python train.py --dataset="telescope images of galaxies (Galaxy Zoo DECaLS)" --crop_scale_min=0.5 --horizontal_flip=true --norm="rmsnorm" --bias="none" --parallel_block=false --inner_norm=false --patch_size=[6, 6] --init="torch_default" --beta2=0.99 --lr=0.0018 --beta1=0.95 --eps=1e-08 --steps=14800 --adamw_weight_decay_other_params=0
Rows from block 3 of a small image classifier, named by matrix and row number. Rows with one number belong to one neuron. Each number is 128 + 32 x the weight over its row's rms, rounded and kept within 0 to 255. All counts start at 0. Numbers have three digits each. After the name is the row's rms in percent of the matrix's.
After each neuron's rows are labels from the 100 images, of 14976, where the neuron reaches its highest value: "strongest on" is what is common among them. Only what is clearly more common there than usual is listed. The data: telescope images of galaxies (Galaxy Zoo DECaLS).
# fc1: MLP up (model.blocks.3.mlp.fc1.weight, 640x160), inputs 0-159
# fc2: MLP down (model.blocks.3.mlp.fc2.weight, 160x640, transposed), outputs 0-159

fc1.262 128:077145146091156149119093129170071151104119136164168196123163120112101112146118113124128094137174136126129153076171164145093153132136116167119079127135128103082100117203060107132157090134110111095166170122126130106136118094130153100112131208065199172160123136142107166134089080095153124162156080096157092160151145113115129076163125127207160127125119122197139154118141074107089119176153129144145097039144099154100141147177152145187097111069134110098163178147086116141104130100161070
fc2.262 145:141173108203052107112163160129130107190169140089132078119171160117173146103109157162134132076100081158182151144124082070144160107154185113124151087097116196165153121109213130114188158104186166144062138130120144175151161135123130139130114086202120124109126162109138085116139182128116107150152149156119142076181112126135108133088151108079148145159137110151131079124098118090151148158088142150143131207145141102149080092100101147100075172105155101176099105099123112097159126144094117
strongest on: edge-on disk: no; spiral arms: yes

fc1.102 096:160127102114090171127136138134087130144068121130120119110104177172114143156146153093110154118084101165137157143094088087122171103183143143090092109148102170112131100188153143123109144118134151134162139112121144116060139113143131165135121157049119136069140186095116103192105117095156101157147141096100103110182090160172185136174168113079192143145094119126119113105129110096106119052054145150143103089113116176093130070139111161137141125085104167139085165110109087056099053148072063
fc2.102 104:120099098135169102109152134088182142114110136154094164148126157113188108104155083155165179140114178075117144083169133131117132067166101116109126153154073149152161170104178131152155040171102151132132121149138119194148143109154104111059117082125063075134106130112101122123129162114123141165094141181082114111130108102084088133120156123166075119126116135159095116157151065073111150138098129134120142117150205149125105164186205036113077084126164153100101072134111115102097126167122136
strongest on: roundness: cigar-shaped; edge-on disk: yes

fc1.572 071:127116149105139076143126120134139061110099111119059092150121104157092148124133091120043088121165120144126088185113121115188132157136159123134093174144136120094136095118162085123137157159072131132114115163178090123116114067171091101095168152074137121119111136112098157080139036102169175178162084169191137121191117076126183131115097104122160181129151110099165110094146138141109139117052121141144126118113081079171108107147113118128105095136115193103156190105136114167095089061135097
fc2.572 068:114102137178118122062076076109135129096136069125176152119177067148097096112124083069165159130063087143167111115135138072095101125114175144112142137125129143107114122162117079113116156115139131080167104159143195097135143161104091122160193051164097207112168141131087143144172099147141140137141108177188084075093118166163132102155117127149076133106135081127149111092133137175122114136089145178105161113114143101108133128125159176132190183100106083082125156135092098123117068090158171
strongest on: roundness: round

fc1.317 069:155147175122146023112088127110161135107140149098137116131128106152121091172091135101088122141090102173096093193150136144155142121213054083090135106120121142133090166117126183084149104177113170122154121155098126108083099099144104116132084101151096141128115103109134092115098097138131124122107087178114183143135202081141115183096100076202098163101167105138164107049106131178109134123110153138133146149117130149083150072092131095147119149115110176058107145086099155166127153122055134
fc2.317 074:126117180126076153049134137114140093138160141113160193142163138132156130159141117121102124128170103085114075137123153153120142192073096057118067174112118163120097115102069106176096112115135145133135150137170104096106164164128079085203166096050125120129095128130135140133120120100142138114184146168167116124108088132140134088131115123108098102102100115173107113152100117163129155191119142112131182098104107132079158142122184136041106168091092134177130106141193178072054073134110147
strongest on: roundness: round

fc1.270 105:069064097176151194128082109114155131120150119131151131165115086072100180142142121154159109148145111102091147104113148147117122084105093094124075135158093143053126131163085106122119115101082166159211070113153072179081086140109139177101092170046135168164140110150125170146136112088130132115140096154158180131063113176173146163122138121126094137096165113113076154087152144148087140157149049106146120131124094112147121134150127155122134111132069094106199177146076121158151111160147106
fc2.270 110:118187139162129097093167145163120092148119153091120079106106187182124083133078144155120161129081061155149084142095120144062172151121124158144166173158174056143158139133125179101086132168102144135091140143098149134141101121137091142128184119075121090141129133163157097162132214147125084172076093067128094124148134140106088127107147165107115123206114145105108141094128096109157076136178113165091103157104130141149142154168126110094090111155147179202061112139129054148156102119107118
strongest on: edge-on disk: yes; roundness: cigar-shaped

fc1.132 081:127128139112128083114123184161131122144123082141130111090113140113172165136134106121156122142174113102155121107094136064197104055140123116131138129062094113140161103182049082129104125148092151101073133112117118133131113075117071123094120103235091120157118086094149131138110155151166138175086140072132117099079160093121124125112086080155090139168097170167166089106134086087151138103161095125098095152158129072164111072100128114114115124113121113139115107208119141120046066068120164
fc2.132 089:145212134103154128151113158168163093122144159096083088141080111149170138182099100150130114111164139115111091172084126116158152122164180116113151150127180115092097120127085132202152137147071202090156164150114133150133091159156111151075127101165125136104111140132121138214088058069137145104145132093121115134095086125133055113127127165118166100137124169119117141138086162134089090056165148123116177126058116144077154122099137174148098073136189114116166137121112130120174106199145172
strongest on: edge-on disk: no; bar: no

fc1.143 077:147127115113158143203160146126094135156059071138128160122099097118130105098117118093106147068122169134147142101112036110161145134174158091111097174121061121123146135179152131156111126186052114150096138125107096106156149095151119111143126084171159148148070119113173015124145115121103161163126095144099088093103125114137191156163090136105145173132143178165118113092136111130144168092118143161135139088106099082152128101051074125089146085066116138126157104093117136097135120142203149
fc2.143 077:127167150108142053104100175167158092108138170168061159145138116119104127115167123169116062116158075103145109152149187097107147140078114109110116115120122126109153104131107154097096059150167103124140135127100085084105159131108168145167057156171073119071144149183065113157181117104190151150074134117126130129154153151143063153078096107090106116146079101141112149133151156121160168127133160165158105158107163113103116121139111165188138137158122147133075191184151190144133094062111081
strongest on: shape: featured or disk; spiral arms: yes

fc1.154 069:089110132114158117139082097127136160105133113112143115092079082085111150129109124120103138173111143120135124097050146077148093134097101162152168143095079170109074092152129153115146154130080146120098137163175102117118115157080094230142192098133113115189151152160149179140172115149152094190078066129142118076083153131132141091139173185163116093134071186113111096121095103153172203082160151132124184152066100149151176141102133140125114086100151115083166108093135166140133141111095145
fc2.154 081:152168195097139131092147067182126174119143148115216131132117116100094121160179112101049118090096095147112128135212145123087134117165181128079128087115147099179088104125099180086103130122139148120094126103105135126153165140131142130177086076110170086106156121161089056106072133143100113144133143090132160129153140142105112108130146212117107178125151110120184099068148150149112141184138209157130100121128140170093071163121186148137147128114146087101158159112091129133154175117101104
strongest on: edge-on disk: no; spiral arms: yes

fc1.133 093:125031096140125113116041108092148126120181156078178154124120102144121136121124110156102137107079149112136139153161158072135096115128094139142089098150111101109134131113062129101120136147149140126126141081121147126186105116138134117126143076145140046152148110162095090113118146137094149052106060176103134151082105139108148237114125088099161083081045133118129159079119100128150097140140153175145118102047099112072131118132100135116162155122112117112065168135103112135144191085157157
fc2.133 097:190166183117137232138167129144122173172129128161114102146137144141067152116133159078140124186168116128140119102117052084130125084123178136148165097152117163129076135124165113146117115151100147130120180114138084108062160104161189101101125161057145150143163199108130110138124120135138114174153193140123156135135120130117108031132141117208147114107152091166132151168126146163056119100085098089118160148174099111168098167141103116118074063134123130158129160140113137161090131148133136
strongest on: roundness: cigar-shaped; edge-on disk: yes

fc1.451 065:140152142200131117109191088152114087130135141129133161057133111098073154038124122174126147184095091121144153115190123152182104100158154138122135101144121092100112132158122111127141119131098100180134081160135139082152052102073112134134107153128093124069062173109137160071115140177170119141118072114142095170143105156142139180141166079153109158091171109112092143152154150121102126112153117157092194069092124105117078109093106110140133133137173141181150096088100135037133154094145157
fc2.451 065:099105100161142150174070097156131101119148100146117122098177058167169111139142136116143144093112115154128144164108108141093126111134218154120152170122145117163148136090152100165098148122182125178157110105169110121124085175125159119200144085182146129082199082102126102133169117146104119163125102161157150150087099128157103102147119098225152149098179128132181075151122146115132172078123134202110183165092141122155106123160086131134142169099114139091094118123142192200077147146186104
strongest on: bulge size: moderate

fc1.185 078:142111161112136117133120188127097082146138141121092121180109075181095150095155122130140148121117165102147092138128164116085115135132111149131067113041129133118095144089140152117094120140168151083145163130096129095059094122100085132152189126110060186143145115097041071113099108182116192140096145177114120123088159109089049166152115111185106095113128129128133160111160115070069097153095150103158115115100070149098157106079155098127150141136187106153170132124082150118160165052128120
fc2.185 082:058094151112133073159145142100168179065175125100111113065138134120107163175146095053161123101165132103097109131133135168101180131088140198079098122115198078112132099159121066164069147084072144147136103088211105108156146130139149087135140103134156189103107094108094116143130118070152110137134129160087100137124109101177148111153131143176134123159143126135134107132125143174130188191143202119124140098114094090140113121162101164119138073138153136086149145173133149119105164104070080
strongest on: shape: featured or disk; edge-on disk: no; spiral arms: yes

fc1.304 115:148100135154144116081162122108056077074121090155133169147099164115128079089117155099116112118094118170134145107108161138102005078155054128119126144113107126114084149148153122121161110170154109137121099180109098188201078151069114136066076152109194069149115156146152110146159123115167170124143111108170117075120084151134101124182155085126139083096099083155164183083128109146136093142108142123145111134103153126121113124155090136102145134099093105165145140146112106139154163145212169
fc2.304 120:150172196160153128186103140139151124134150126080110084121185094152136114127087185137086142123168149104121070157166128128105106137115154135126162124151139111124161097153092150138138115148095107128119131126127132171105231063203095124109168108042173131113145109141107144143059095142103135121155135172107141099180177173142176103078133173130160168107157152120084117130113083099141111163075101130078189134168150149102116172123124144191095085164165142088141130135090183088119097078088106
strongest on: shape: featured or disk; edge-on disk: no

fc1.214 122:209157231129157106137120092056103068142172116100122077144119066124094127103133110119131120163104077107125089103125137154057097115151092094148076106162128136068097147122128128116140177102179108171141141165115135161086165082112191091136099118136181120190125119146094133162140128144132185133106127152161164111182171150147092151141108119142098125101178139145196118135137069132067138117132154111231153124121103118146136107093147146120136129157115153157096112048125104122094130144165130
fc2.214 127:131153102160139168151161141113164136145118089115105216148112136158189109142151153126109170081116153118178159147119109119082109113128158157102067117159112134059116115117048160164150121146123146122161128165104180126091110195110046121077106174052095163127111105118141132104093087145142125175172086046073152141118133117105170190137133089113190099177124098096108134147061189130118086117123121167136138132134131159162138146194103092146153181130152124125150127128156105145150079169113112
strongest on: roundness: cigar-shaped; edge-on disk: yes

fc1.249 125:110172110123194150161154088113170079117123138067173179168100095162166136111134150116107073139095088133139132129041100152161105140087086105075176078139137088092112175122113141094122102178153146124060095131112134172172140151084099126088097128128136194170128150119112078112110134128132144117133119131131135134120085123120100120139122137107135054089143071146197131126107100158148190150159077140104165094141134117171136124116172118104122106060088115189118206168083094176114185132145101
fc2.249 102:084128129104152117107109127144140080103190155087107111124120082120082166125103139132173151109148137126166104143145147207130149133098145141072144122130096181149133184088150126171175150102207186115145117160137094132171194086092159152066119092090155083115141154157101144166151123141108130093142155109175082175085148144128175088083150107148137184130129138080113120169142073120163157167144109103176108074066111091134072104198126120141097120168098096110148107153115204130073124097091114
strongest on: shape: featured or disk; edge-on disk: yes

fc1.100 154:162158112148114144125107087098083146154175169178132170180106167155113169160136150149090164154050118160102165118126147134098106114165127112128161084125067115044091139155217169106158129137160116151096221171170121119118138127186096148163149145120164092142133156206179132120120163113098080181140144126173118076179112135141104103126173147156164171139103111113125101168142150148078156097095092160122142112142099101158103128146088092127157123169099151129135133137136105076141147036126116
fc2.100 137:163112129168096099131139159118086110158048054115168116074093106204197118102145089110153093140098159119129095171093159119138124147194095122140079185132094130114145138138142131127096168123128133117159115098172062142113189169141082121132110149137136081155114105101083104093120111144148181093132115135093120137121144092100129141120082154080135076108158075112099102150203167062136116170080067110127099132110165094147139077175112149150088158081090098120123168106118074153174100109164160
strongest on: edge-on disk: yes

fc1.278 096:139156081170126200193138180109126165087136135105186113118153108140051171157124141126164141051128113105139127116127125137108115171087186160095171127132064157132167080069187148103144160136164125126096114163102089094166108168075165163138120172094139123122142131198130114103156134116103128105095124099156161172120091138140103199191145120099137179160092156081155147080139116076125180121142120061106093098121117133124180117143129167102065109124110125122147054140142118116080099118119101
fc2.278 106:096192170107123124155084075167205136148067142129073113192118151118136082087129083161091140147086093092184123110139145179089151182175120097107182154076171155130149139084112145144093126093100112123141157183143137206113106079115119133145095156156148072132136128107103173162098153138101155088152076105167106178163113137106166076094115146113095089117165130152087130134084129207129127110143171125110161104131107114157108184099095117143172095114092122103181112150123133071169140132120168
strongest on: edge-on disk: no; spiral arms: yes

fc1.66 058:222153150139137103164120142120122133157194144114165067155105106142155163122118128175108175160110172104079138200146137158113138107071199138107122092074115101144087119137086186143143091116095136113139103112140152094072101099118158159093141111183099083145121084137124115117146117135108158140119089119153145136119115089178133162141151141171176114153153130177160154094144071141178127137101063159108085055141139122155138135061086141136070132178151189129097056168125146140109132081172168
fc2.66 071:122122148177107142079150142112081048114185131097068157132098170139109177115110103140117067112097163179115159145160072078095112124090176120155131084120107165106103131082146103094109099118173160064153151071084131141089114137104170110092148118114140119111066172126141156174116090132219090136083122122149144098131178127157163163113133168147158176118173132159077124122098142105144138119141123113184137160098099150133171125149216142140125120105132102185138106064085085136113092071146111
strongest on: shape: featured or disk; edge-on disk: no; spiral arms: yes

fc1.253 082:080128097122034060153166113108154133071149105097113127116158196120153134064145163172092148115157162148169111145130123117152094092109113181114131114141129033157118144122126174142128190178156143089181142140178159166135123159133051141093175186054165131116125185121112089134066092133137144124128135086186131155115159165114119126097113111188105146152096146152125177105121120108089166130078170125168131141162163151148106092106150097120122137116140137150071171095101126152081144102096110
fc2.253 089:084153113154122175102161103144140106158079145134123131089146172134145078171130148113122066108143183194158148111127074140083113141080119111167090095145083217119143105130131113111117109105148084153166095098120079194168096101173160161178117148140145098177207129180092197142075148154118145093132116131106152060141137080143120133183091144098129188107137077137111109116133097134138151177186143180167174111127153124147149108089142175151123124136110153162120171156119116149120043142132143
strongest on: edge-on disk: yes; roundness: cigar-shaped