{
  "arch": "vit",
  "model": "image classifier",
  "dataset": "telescope images of galaxies (Galaxy Zoo DECaLS)",
  "train_examples": 44167,
  "image_size": 48,
  "crop_scale_min": 0.5,
  "horizontal_flip": true,
  "color_jitter": 0.1,
  "targets": ["roundness"],
  "num_classes": 3,
  "norm": "rmsnorm",
  "norm_position": "pre",
  "activation": "star_relu",
  "mlp_ratio": 4,
  "head_dim": 64,
  "fused_qkv": false,
  "bias": "none",
  "qk_norm": false,
  "parallel_block": false,
  "inner_norm": false,
  "patch_size": [6, 6],
  "layers": 12,
  "width": 160,
  "positions": "sincos",
  "pooling": "mean",
  "loss": "cross_entropy",
  "head_dropout": 0.1,
  "init": "torch_default",
  "residual_init": "zero_last",
  "optimizer": "soap",
  "beta2": 0.99,
  "lr": 0.0018,
  "beta1": 0.95,
  "shampoo_beta": 0.95,
  "eps": 1e-08,
  "precondition_frequency": 32,
  "max_precond_dim": 1536,
  "one_sided": false,
  "adamw_lr_other_params": 0.0028,
  "steps": 14800,
  "batch_size": 128,
  "epochs": 42.9,
  "lr_schedule": "step",
  "warmup_steps": 740,
  "weight_decay": 0.2,
  "adamw_weight_decay_other_params": 0
}
Rows from block 3, named by matrix and row number. Rows with one number belong to one attention dimension. Each number is 500 + 25 x the weight over its row's rms, rounded and kept within 0 to 999. All counts start at 0. Numbers have three digits each. After the name is the row's rms in percent of the matrix's.
# q: attention query (model.blocks.3.attn.q.weight, 128x160), inputs 0-159
# k: attention key (model.blocks.3.attn.k.weight, 128x160), inputs 0-159
q.51 087:524513518487506541509507485564475483521478495507494526507482531527510532460507518553529487487498511518514463508451486498538489479508505482467475507536487501475517484474555525470534478489482544521485532472494519491522500471513504510508506521535515502489492523477498511464507509504444503507431507495512479488516478518511464471481494490501499480527471527462463552493521522469526524510500510540520528460482501511476473483481483556446492475500524449484474480510483551502510539548472520
q.52 104:479527483504507469497487532497508493506508485498472485465511503518521489527489498521483471461514448519502514505459486498565480501436485550479505489507472523536491498465491472493527499515450475504475478483474491486506434476517479482504510514498471498490462507509458467474471484502452483476507471492461473533504508466496500457525538520524496496515506458518497556493489518473523521500461512517464479509488501474498464511502492498512512547553478540558499519528468490502473528519444536
q.53 096:513528509463520489519542470504512480530509507536470478480478502517457508491486482485490519509480478501507466472548499510477502551483474469538476508486478481528489489501553458540540483522547485492516535514482471465505502446519472488520466481490504483522507478474567485549512488517491503466466483507483499554518520478506471526502479497533505501490456505507466448536515451490503511477507490480488513513503507530534483496522544522506522469511488459510508494483478549528538467464518481
q.54 108:463476487507509493514464504538505518466479480526524471503531511551524521503469505485496520494492495505496523493526471523510510487512513454472502486468446502456500424509490537490532492509475526497518470468499465519467464492486519496494521508512519450489473494519531534502486508474534502499512523458479515492531494515512485538496504484487490489510514528445492496499548550483492483510543488499519512473478526487528527478447480498448498487510441507489567460466508550506553506510500493
q.55 104:497548479491539445510518522509502464482501525519451526506495501501477484525473489510512511490541522487546491499492469538490464548484492498497515471511568486557503522470490461509472506502470473489502451511493494538505481499498499464504483490513498465524507518496477475501477490471477469436497473475523493503499502538479462428494498495503463495523493503561511499523470471486495464496507528528516483494546542525437521504507503539546505484488513505489483499467505500498506537523467512
q.56 108:512460510463489529522537467523504512523487483509495507560484512517513497519510441479523471452499508547520503470500536505515523516503539499466472505477509511511510545492500490517492478505493542532480538496525516542501523540481520523469516537502508514494526505499503533518513477517535502474495517506505490546495456479496522519531456516484569532474476474462528488526439463490522542538498485496508523494495502475486515536478452510483502513465517465448516515535545493477529492491488493
q.57 091:449506504501481494515478476510469468476489505469499539485517504451508442469453523457482472509485507528496537502498470477511482485541543510456439476508461493486473495514484487516506525540506489512509504450485508538502523525489518481479457522491521498494528497499510506480498500491466492489525544526532500504506539561473529536471539532497483504462487512549457517446468486479477481502507522533523488513470545506506535487459483518492499556493516503480495491521544504503491489528495507
q.58 101:533473519534513542512534478451501493504512532490532480467501458505492494504516489496438514502508486527483476517532563539484552491494486552484493495518541490487509498481506539492530469499548512529507540520517442540508491447478465506466493522484553491494512507526508515488479471527472483521526508515505494515456507461482506514519508516534502546444460483477540503523509517526505478537478515498492509492498511495517495513536487500508507509479488494451521475493454486540486479471532475
q.59 112:505519476524499476485468449452523514473494514510473464504510490486484467500460509458499533502460512514509544505483489529506456506543536535503459516488510516539468494505500496507536479542496463489507512523522488476550538519510467506467526483509503588490500495517454518496488493486513541467507505514483474499467508485488528537513515537472503505479506450532488524508499483508512516508483529487491512479533490542533482526477476510549473528496541527504492512497493495557470532507499444
q.60 107:511473561469464486517519488525512478537490511526525489480511490520509510447515492489518457506483501474528453502500507501508574526475459498506480499513493447538517532523532511484515493516452513526457472505453490553487502492501501488490466499517437465489486491467484518496530501487509493538503488464456494478511529496498470486506493534455547472509477500429506488472523474480496512485499442455509490471486514496494502502509451523467478494487485523487507481508503477528472489481473502
q.61 102:486517520530492458471522492540473473529534474519511484552488517505498422500510533476480502453515471539499493512500511487523455460440506519471516510481501480518512515503515496515514501491502431516476474484479503516542449507479469547494518537522512443494551499522532506515466503478502509516546484518505548482494480464495551514504552509535509524469513464472512459516504501489507498525528495482480508507495493480520486497494506433490511506462474481512502495508485497478503505471489483
q.62 108:521502493515504471433481471443518506477475473510450486544527514523499514538482475525504506563480454435524492511535478543470499519457462513504480487546532528487501493505507494485552499480541507449494512502452479495516502517518541469545481465457518490505470556526529494536488488522490475518473486493504519495529512509502481494466535476513499488517536499522496527482451483506473495529480514507523502528495465498501487548498497500519471491514499494515484506512482490468524519484484492
q.63 105:493486505522590476466534505469505482480480524473506466515517496531483467483519496501533492488512516530507528482510518505451476540522518500488507479534553519494495546498493484518456483499547495480492428503494526564492492527497520481511479480453527473466484475480534503528492498482500518496497532475523543506482502521507483467472525497516461528501510500487499466499481504508514486513536510495485471532548491540419531529475533535533516457491492500497507488499506482495484517487478486
q.64 100:507493495535500493505519483486479519486442524451527501497462493500519544531555488502502545492488495506503508487459485486504500432529482500540530508498500533487509468502495474495496504499465513524490523493522523519528514494497555533486529507516496449485503508477514489497498455468527460465496444536501479495512480502466504466483515480468506483519469461472503487467512505522516464497467427469479548508525560519526494490502470525484496512528488519508530458483481471515449472473503491
q.65 101:550473529509510463466526519492500516520499516517482501470510526505529538511487529505533473457514492476480485496537461458501538477539492489520508466479516494487442472485459527492520483503463519552474524500491567508461468498521542516513452488460536477435484470498508506484485499528498475453527509479481507478540507489499516550511456481518489522551514487485455469500496547495493494480490486525487534465530509520508501496507480517516496489496489529500465488493509541483495493510528480
q.66 090:494507488502455463508488485504503520497522490518503463483493479506492497465516467464458486471476494499493526493454515498451544464472525508474481474481501484516507486485473503500514499480540526505507517484517523508489512488462548496530523542517449481492509522495503483480532506449479512512515546550493487524534495531495542558475490486494512537492491482471514536478441472497501507496469504465514520508542511544531485530477476489521514510472541463417494474509511481477513527500538461
q.67 096:522488539523481504435482533523506493486481490504512524500495497504515549469495462492485509519468472487513493498507484523466504554471465537527510519470508476520500543505494503486488484489465477499503500493443512488477520501522485454534488504520499483458554503513497462418546481517524505480499487527497530485507513530482551480465469510488537486491502539466501514442550521519513456533492497477492484489531522514483487508469542527485490490502506505502464510504524525449517477552501508
q.68 103:481543494501477502508526509508493541450500491505467490516490501500507478476480482467529519522509494534506532522517476469518478523475506500457534488500485479510505514524463458503551542493418524497459517499485461491512538511490487525520483511520460561571512470516495467520477535462516497473527503491498455506503520495473492478508532477462495500512511522537499517528441442487486491507491524529530539528522468470530491514526511483492519480526471493499512490487480476513519528461505472
q.69 099:493453487511520501540503493488468521494504526504511535518527494494519533518492514500508506511461494505485514464474487495581496491492492525483525517500515520506517482466521512460494530486433499530527481475461527479477470532536514481475483544528556499501489492502524467501498458553502501491498479472488502488460481522530499451554505527468501465513486551444493489491521536528523494547560513492518461502523512483501504513492507498482479514501483471496518462525459516531490491541476528
k.51 079:520549512524540519487522520492479544482460498514495538478523508528462500519458468530474483492506517457513483459506483453469507530470483486500516513470514504554536503514481496503471510513494480515512495470526483492484481553484527525520495451540497525509444470533543514490459503502531507483519500493486560538470525491461491474525488529498497514470467523513556517513486485539509460511475468502526473494508519489444507518491471538505483506514501495545511506524531477501528481477470503
k.52 097:490505540506487489544505512515517478491450503507499473529493512535551541489506469515527517516490530477497512535492501549499535512576476538493522508432493506502502522498491528466489504480486512519473478501503518489496506487506551513484465497521474493475516455542480541448502500460470544476506501517470566502484517511497508440467483528508496489528514511487467510536555493505472469502515479496474532480475519468512500484482470472505503493502495508512475531527533483491497523477524557
k.53 092:474492466480504493506492492529483530507491494470559552490494507467494474487525493554454552520513508569520503464511487496500501545474520495493508522483497516480500520505472537510444486527506460533510526492482522499519497614518493512484523522494492475507467500505513516506520504501491524478510491495509524467475481533524475493501487467457539549487509446476503538483514514468512491509502479504480492514519506521476519511470505491484486447492471466485544502482479477493453483519512496
k.54 096:520524502509502499495459504468508480510483501507473542487509516495524527547503533500509474490485441486516483509534534457501514515489516497490517502546474498535506521534550486472473496497498476498479458493521512452483491536486523491545509461534444474445511485526495496508492460521534504474497521477522527507508519433533517516542502527477487492535466482496532477479487519525488476490513528556498507512486500518488516540499538511463511528524466494459536493496537524449483472522470471
k.55 092:498491523496492484483512494532494504492492501521557503513462537535487494477519485522487528546467503471514492499497505524489470498479438472469521478443468497482497525514471537498480491545508518526505513539511489470535529474516519533499475467467488535499470547497534485437493526521551507517497472524461526440508521521506508484487507498550504502476510481506488508513513498516467477498506472472452545477541500503546427494493472458487511474496484499480523498475457468488500494501499499
k.56 105:507471502499521485535549494455505502490530517536497472516501516492477553470481477517486492506498497498520466492507503516491503513487456528496482504553530489494506492513544478525492474487547497498520506467494500500491512486479466476501513529474559509577462468520512496479480502516500494497492479535493508515491511483490506497505522520494423471479488505495502463475471473433478548523472526502524552511483467492480500464517518531538505528490526480505500482504512499501592504499502560
k.57 085:533469562493530492535489554500531461504480523479469504533472505515472535519529458445493491500509517465482516512498522508488529531502524498487492514501510511512515471507500507483518456528457529457447465499545469488492507475530440497509471508485466542500521511483494477484488539491526492464529515530502505499479480453467489543534514469479482449505444548508462524502479495548497528494500535519511497474512538508462499500494529512477514503466505485496489491504479495458474509496508498
k.58 095:537476459520515470538511498467500482495485488554472478527517487466496474480490513498484498475536551496479477508507458482502474489505513484497440542513501503505488519509498455515510472484488489479497503462506508493481493544473482474495534512540583506531513435461473485505514503486487520487537488461485507539510471492502501481496494494478548489501467528523516497537501519468536492518492482462538525518502449529474479512521505485491497516422475516521539492486537503500524483501461480
k.59 101:486472510511488491517516520453522477508491519520512493511507504522465513469506496471557513496510486489498486506491454495496525535524472554491504470497479518479497467543465520492508474528537515490421522478514467463495501404519491539529505504471526490510486454513503504539522474497470533501529491552499460531498490541486444531530514459493505517482500526472548500533527473528490495466527515493497486491478507528484475495511494478503527457495474486505479513520475482469498503478528493
k.60 098:475471463505479510515487460523502482519527480516490486465563477490559494504512507524461470474491498508494540496519512491494470523451523483505534529554523505486459545516497482497526476487521493545502476502496524471530490545490513490553454488525516496455508476522506525472453483510507487454508495517488511529501492461504533508465530462505491529504521442541504495468474512499487474524491450486501493514514435509529500491487518526523504507522512524539501503476484535527534532474503509
k.61 092:487489515485486520519519536452497491498466490517508455525536479445519468519484456469530490485464533469516491491476463528543513530494499530500496478496542522490509514521522495497505488478499487507543507523504500483469498475457528542526511543464503504498473536540462484513526470464476502531441499551483512535485488496478498451519522479523482500509489504502515502482516509499515526529537556556502495515509521552533550473478540503479523521524517490484499476506519501490522522538494541
k.62 090:510481538539505499500521493505538503506512513515534499495457523524489502511493473460524480485519469493448486511492429475492479502552511492532489472499483506489502444516511510480510509516472527507533505470483472504496475513493504531494515477491489450497490478528476442470518505499547532476470531482487529533516470529516478476551486504504549501520510469489487481510486463486483507525519509478522464447504570455506494532540471454491470496499453477533504497475492528486481541479490514
k.63 090:498495536456531464482442508506497473500503482518522495514446517503475514538508481489486542501471484509503485517504507497522471425513494494465469535501454522453475468507511545530494482494483478500464505502510466464497510476495496523525499502487497469489461511481479446481518541522518489516502481508505472505492480504518502528491537471516502508459497467493480522467477506486484480469472518496492515481508438484542479459501484430462485543506458535507510523476432489520490508480505514
k.64 103:500496508499442475488518507464504487480497522497468465491473541518537488511520489468507475516482501459487513474476513478468527476496496460550502535505514482496452462477493506501474514461528527526493488481534478468453471490486478482526498478527477495539504475483458513459474523523524463463535486514491472557529475471464470516508489442477489479516497526488501522513534557500505462474534485463443472493483534509524462495533510510493499501528501517528471489498485469518496466512523482
k.65 104:510431500442461455487529497515473486523488446497481492451490464484495485509511507499486476490495513491517501481503516506483481515507482489490486479553532499503484479497493507517522498476507464548560519504485501509478460466489489503515500520445534493462479520454488482477553523475519542498486490541508531517497478531489490471469487411498487434499517474505497493504482464517476499513476524465505486483516542465501505497500506530484526494497518537498477462466509476518509478493534481
k.66 102:541531477512515537447511505505515500486488479515501512516490491459547478487505477483511520529479500567488485479528480495487501480499488495487513484535437448489562521479470484508507469465505533519507493458517468537511511518488514541511469532502495520523493493445512444501499452494483477493545531544502514523481499505492487510505478535458468508502533473459455512504507509548523522488530465521479493505500464450504499468500478499525513521492463466471498520517480508502506538470527510
k.67 107:509467490474523493513496519465506488483507491448485457473499532490488481501519517567477494542528513502504482473503486477499469500480448476506525486495495462516544477539465524472521522464484496488458484517503504501485486514533491504511478427467496452513538465502487470497470504466498527564502514512484474463508517501521546464504444487461485496501527508524491519471525539491501545498470502477518520506476511498513493496473491480492519491521509531519538484517455506512474561446506492
k.68 104:439512505534479516493486518532526488494496482477519548518500512481476506487468496489508518517502521483505488484495477523481481446455524523498529484519489498537463524524459501524512464531501496528554492541485506530533522543470532477517494459508505514472490505503526534465533496564491468470481525480515503555516479488503493502511482528496501481520452483513488468541513493487515478506503501528462518475530469513507486535544503544539463527471535486504497526579514500501516508524527518
k.69 112:470479544517534489516485509480473453512497501476490523511496485488498468493504513515526493520499512505495521527499496489516500483454520454487465538519484531491503518501498523533507510460505500481474510495506524497531496483538484447512482427454450416480562549541518500487482507529522502518501503505488475514493474474507451495467466457504482474524466507524507494484528534492511468501518517497510530474538454529509464500506500498477499473460502525529503498502478514485468514507533434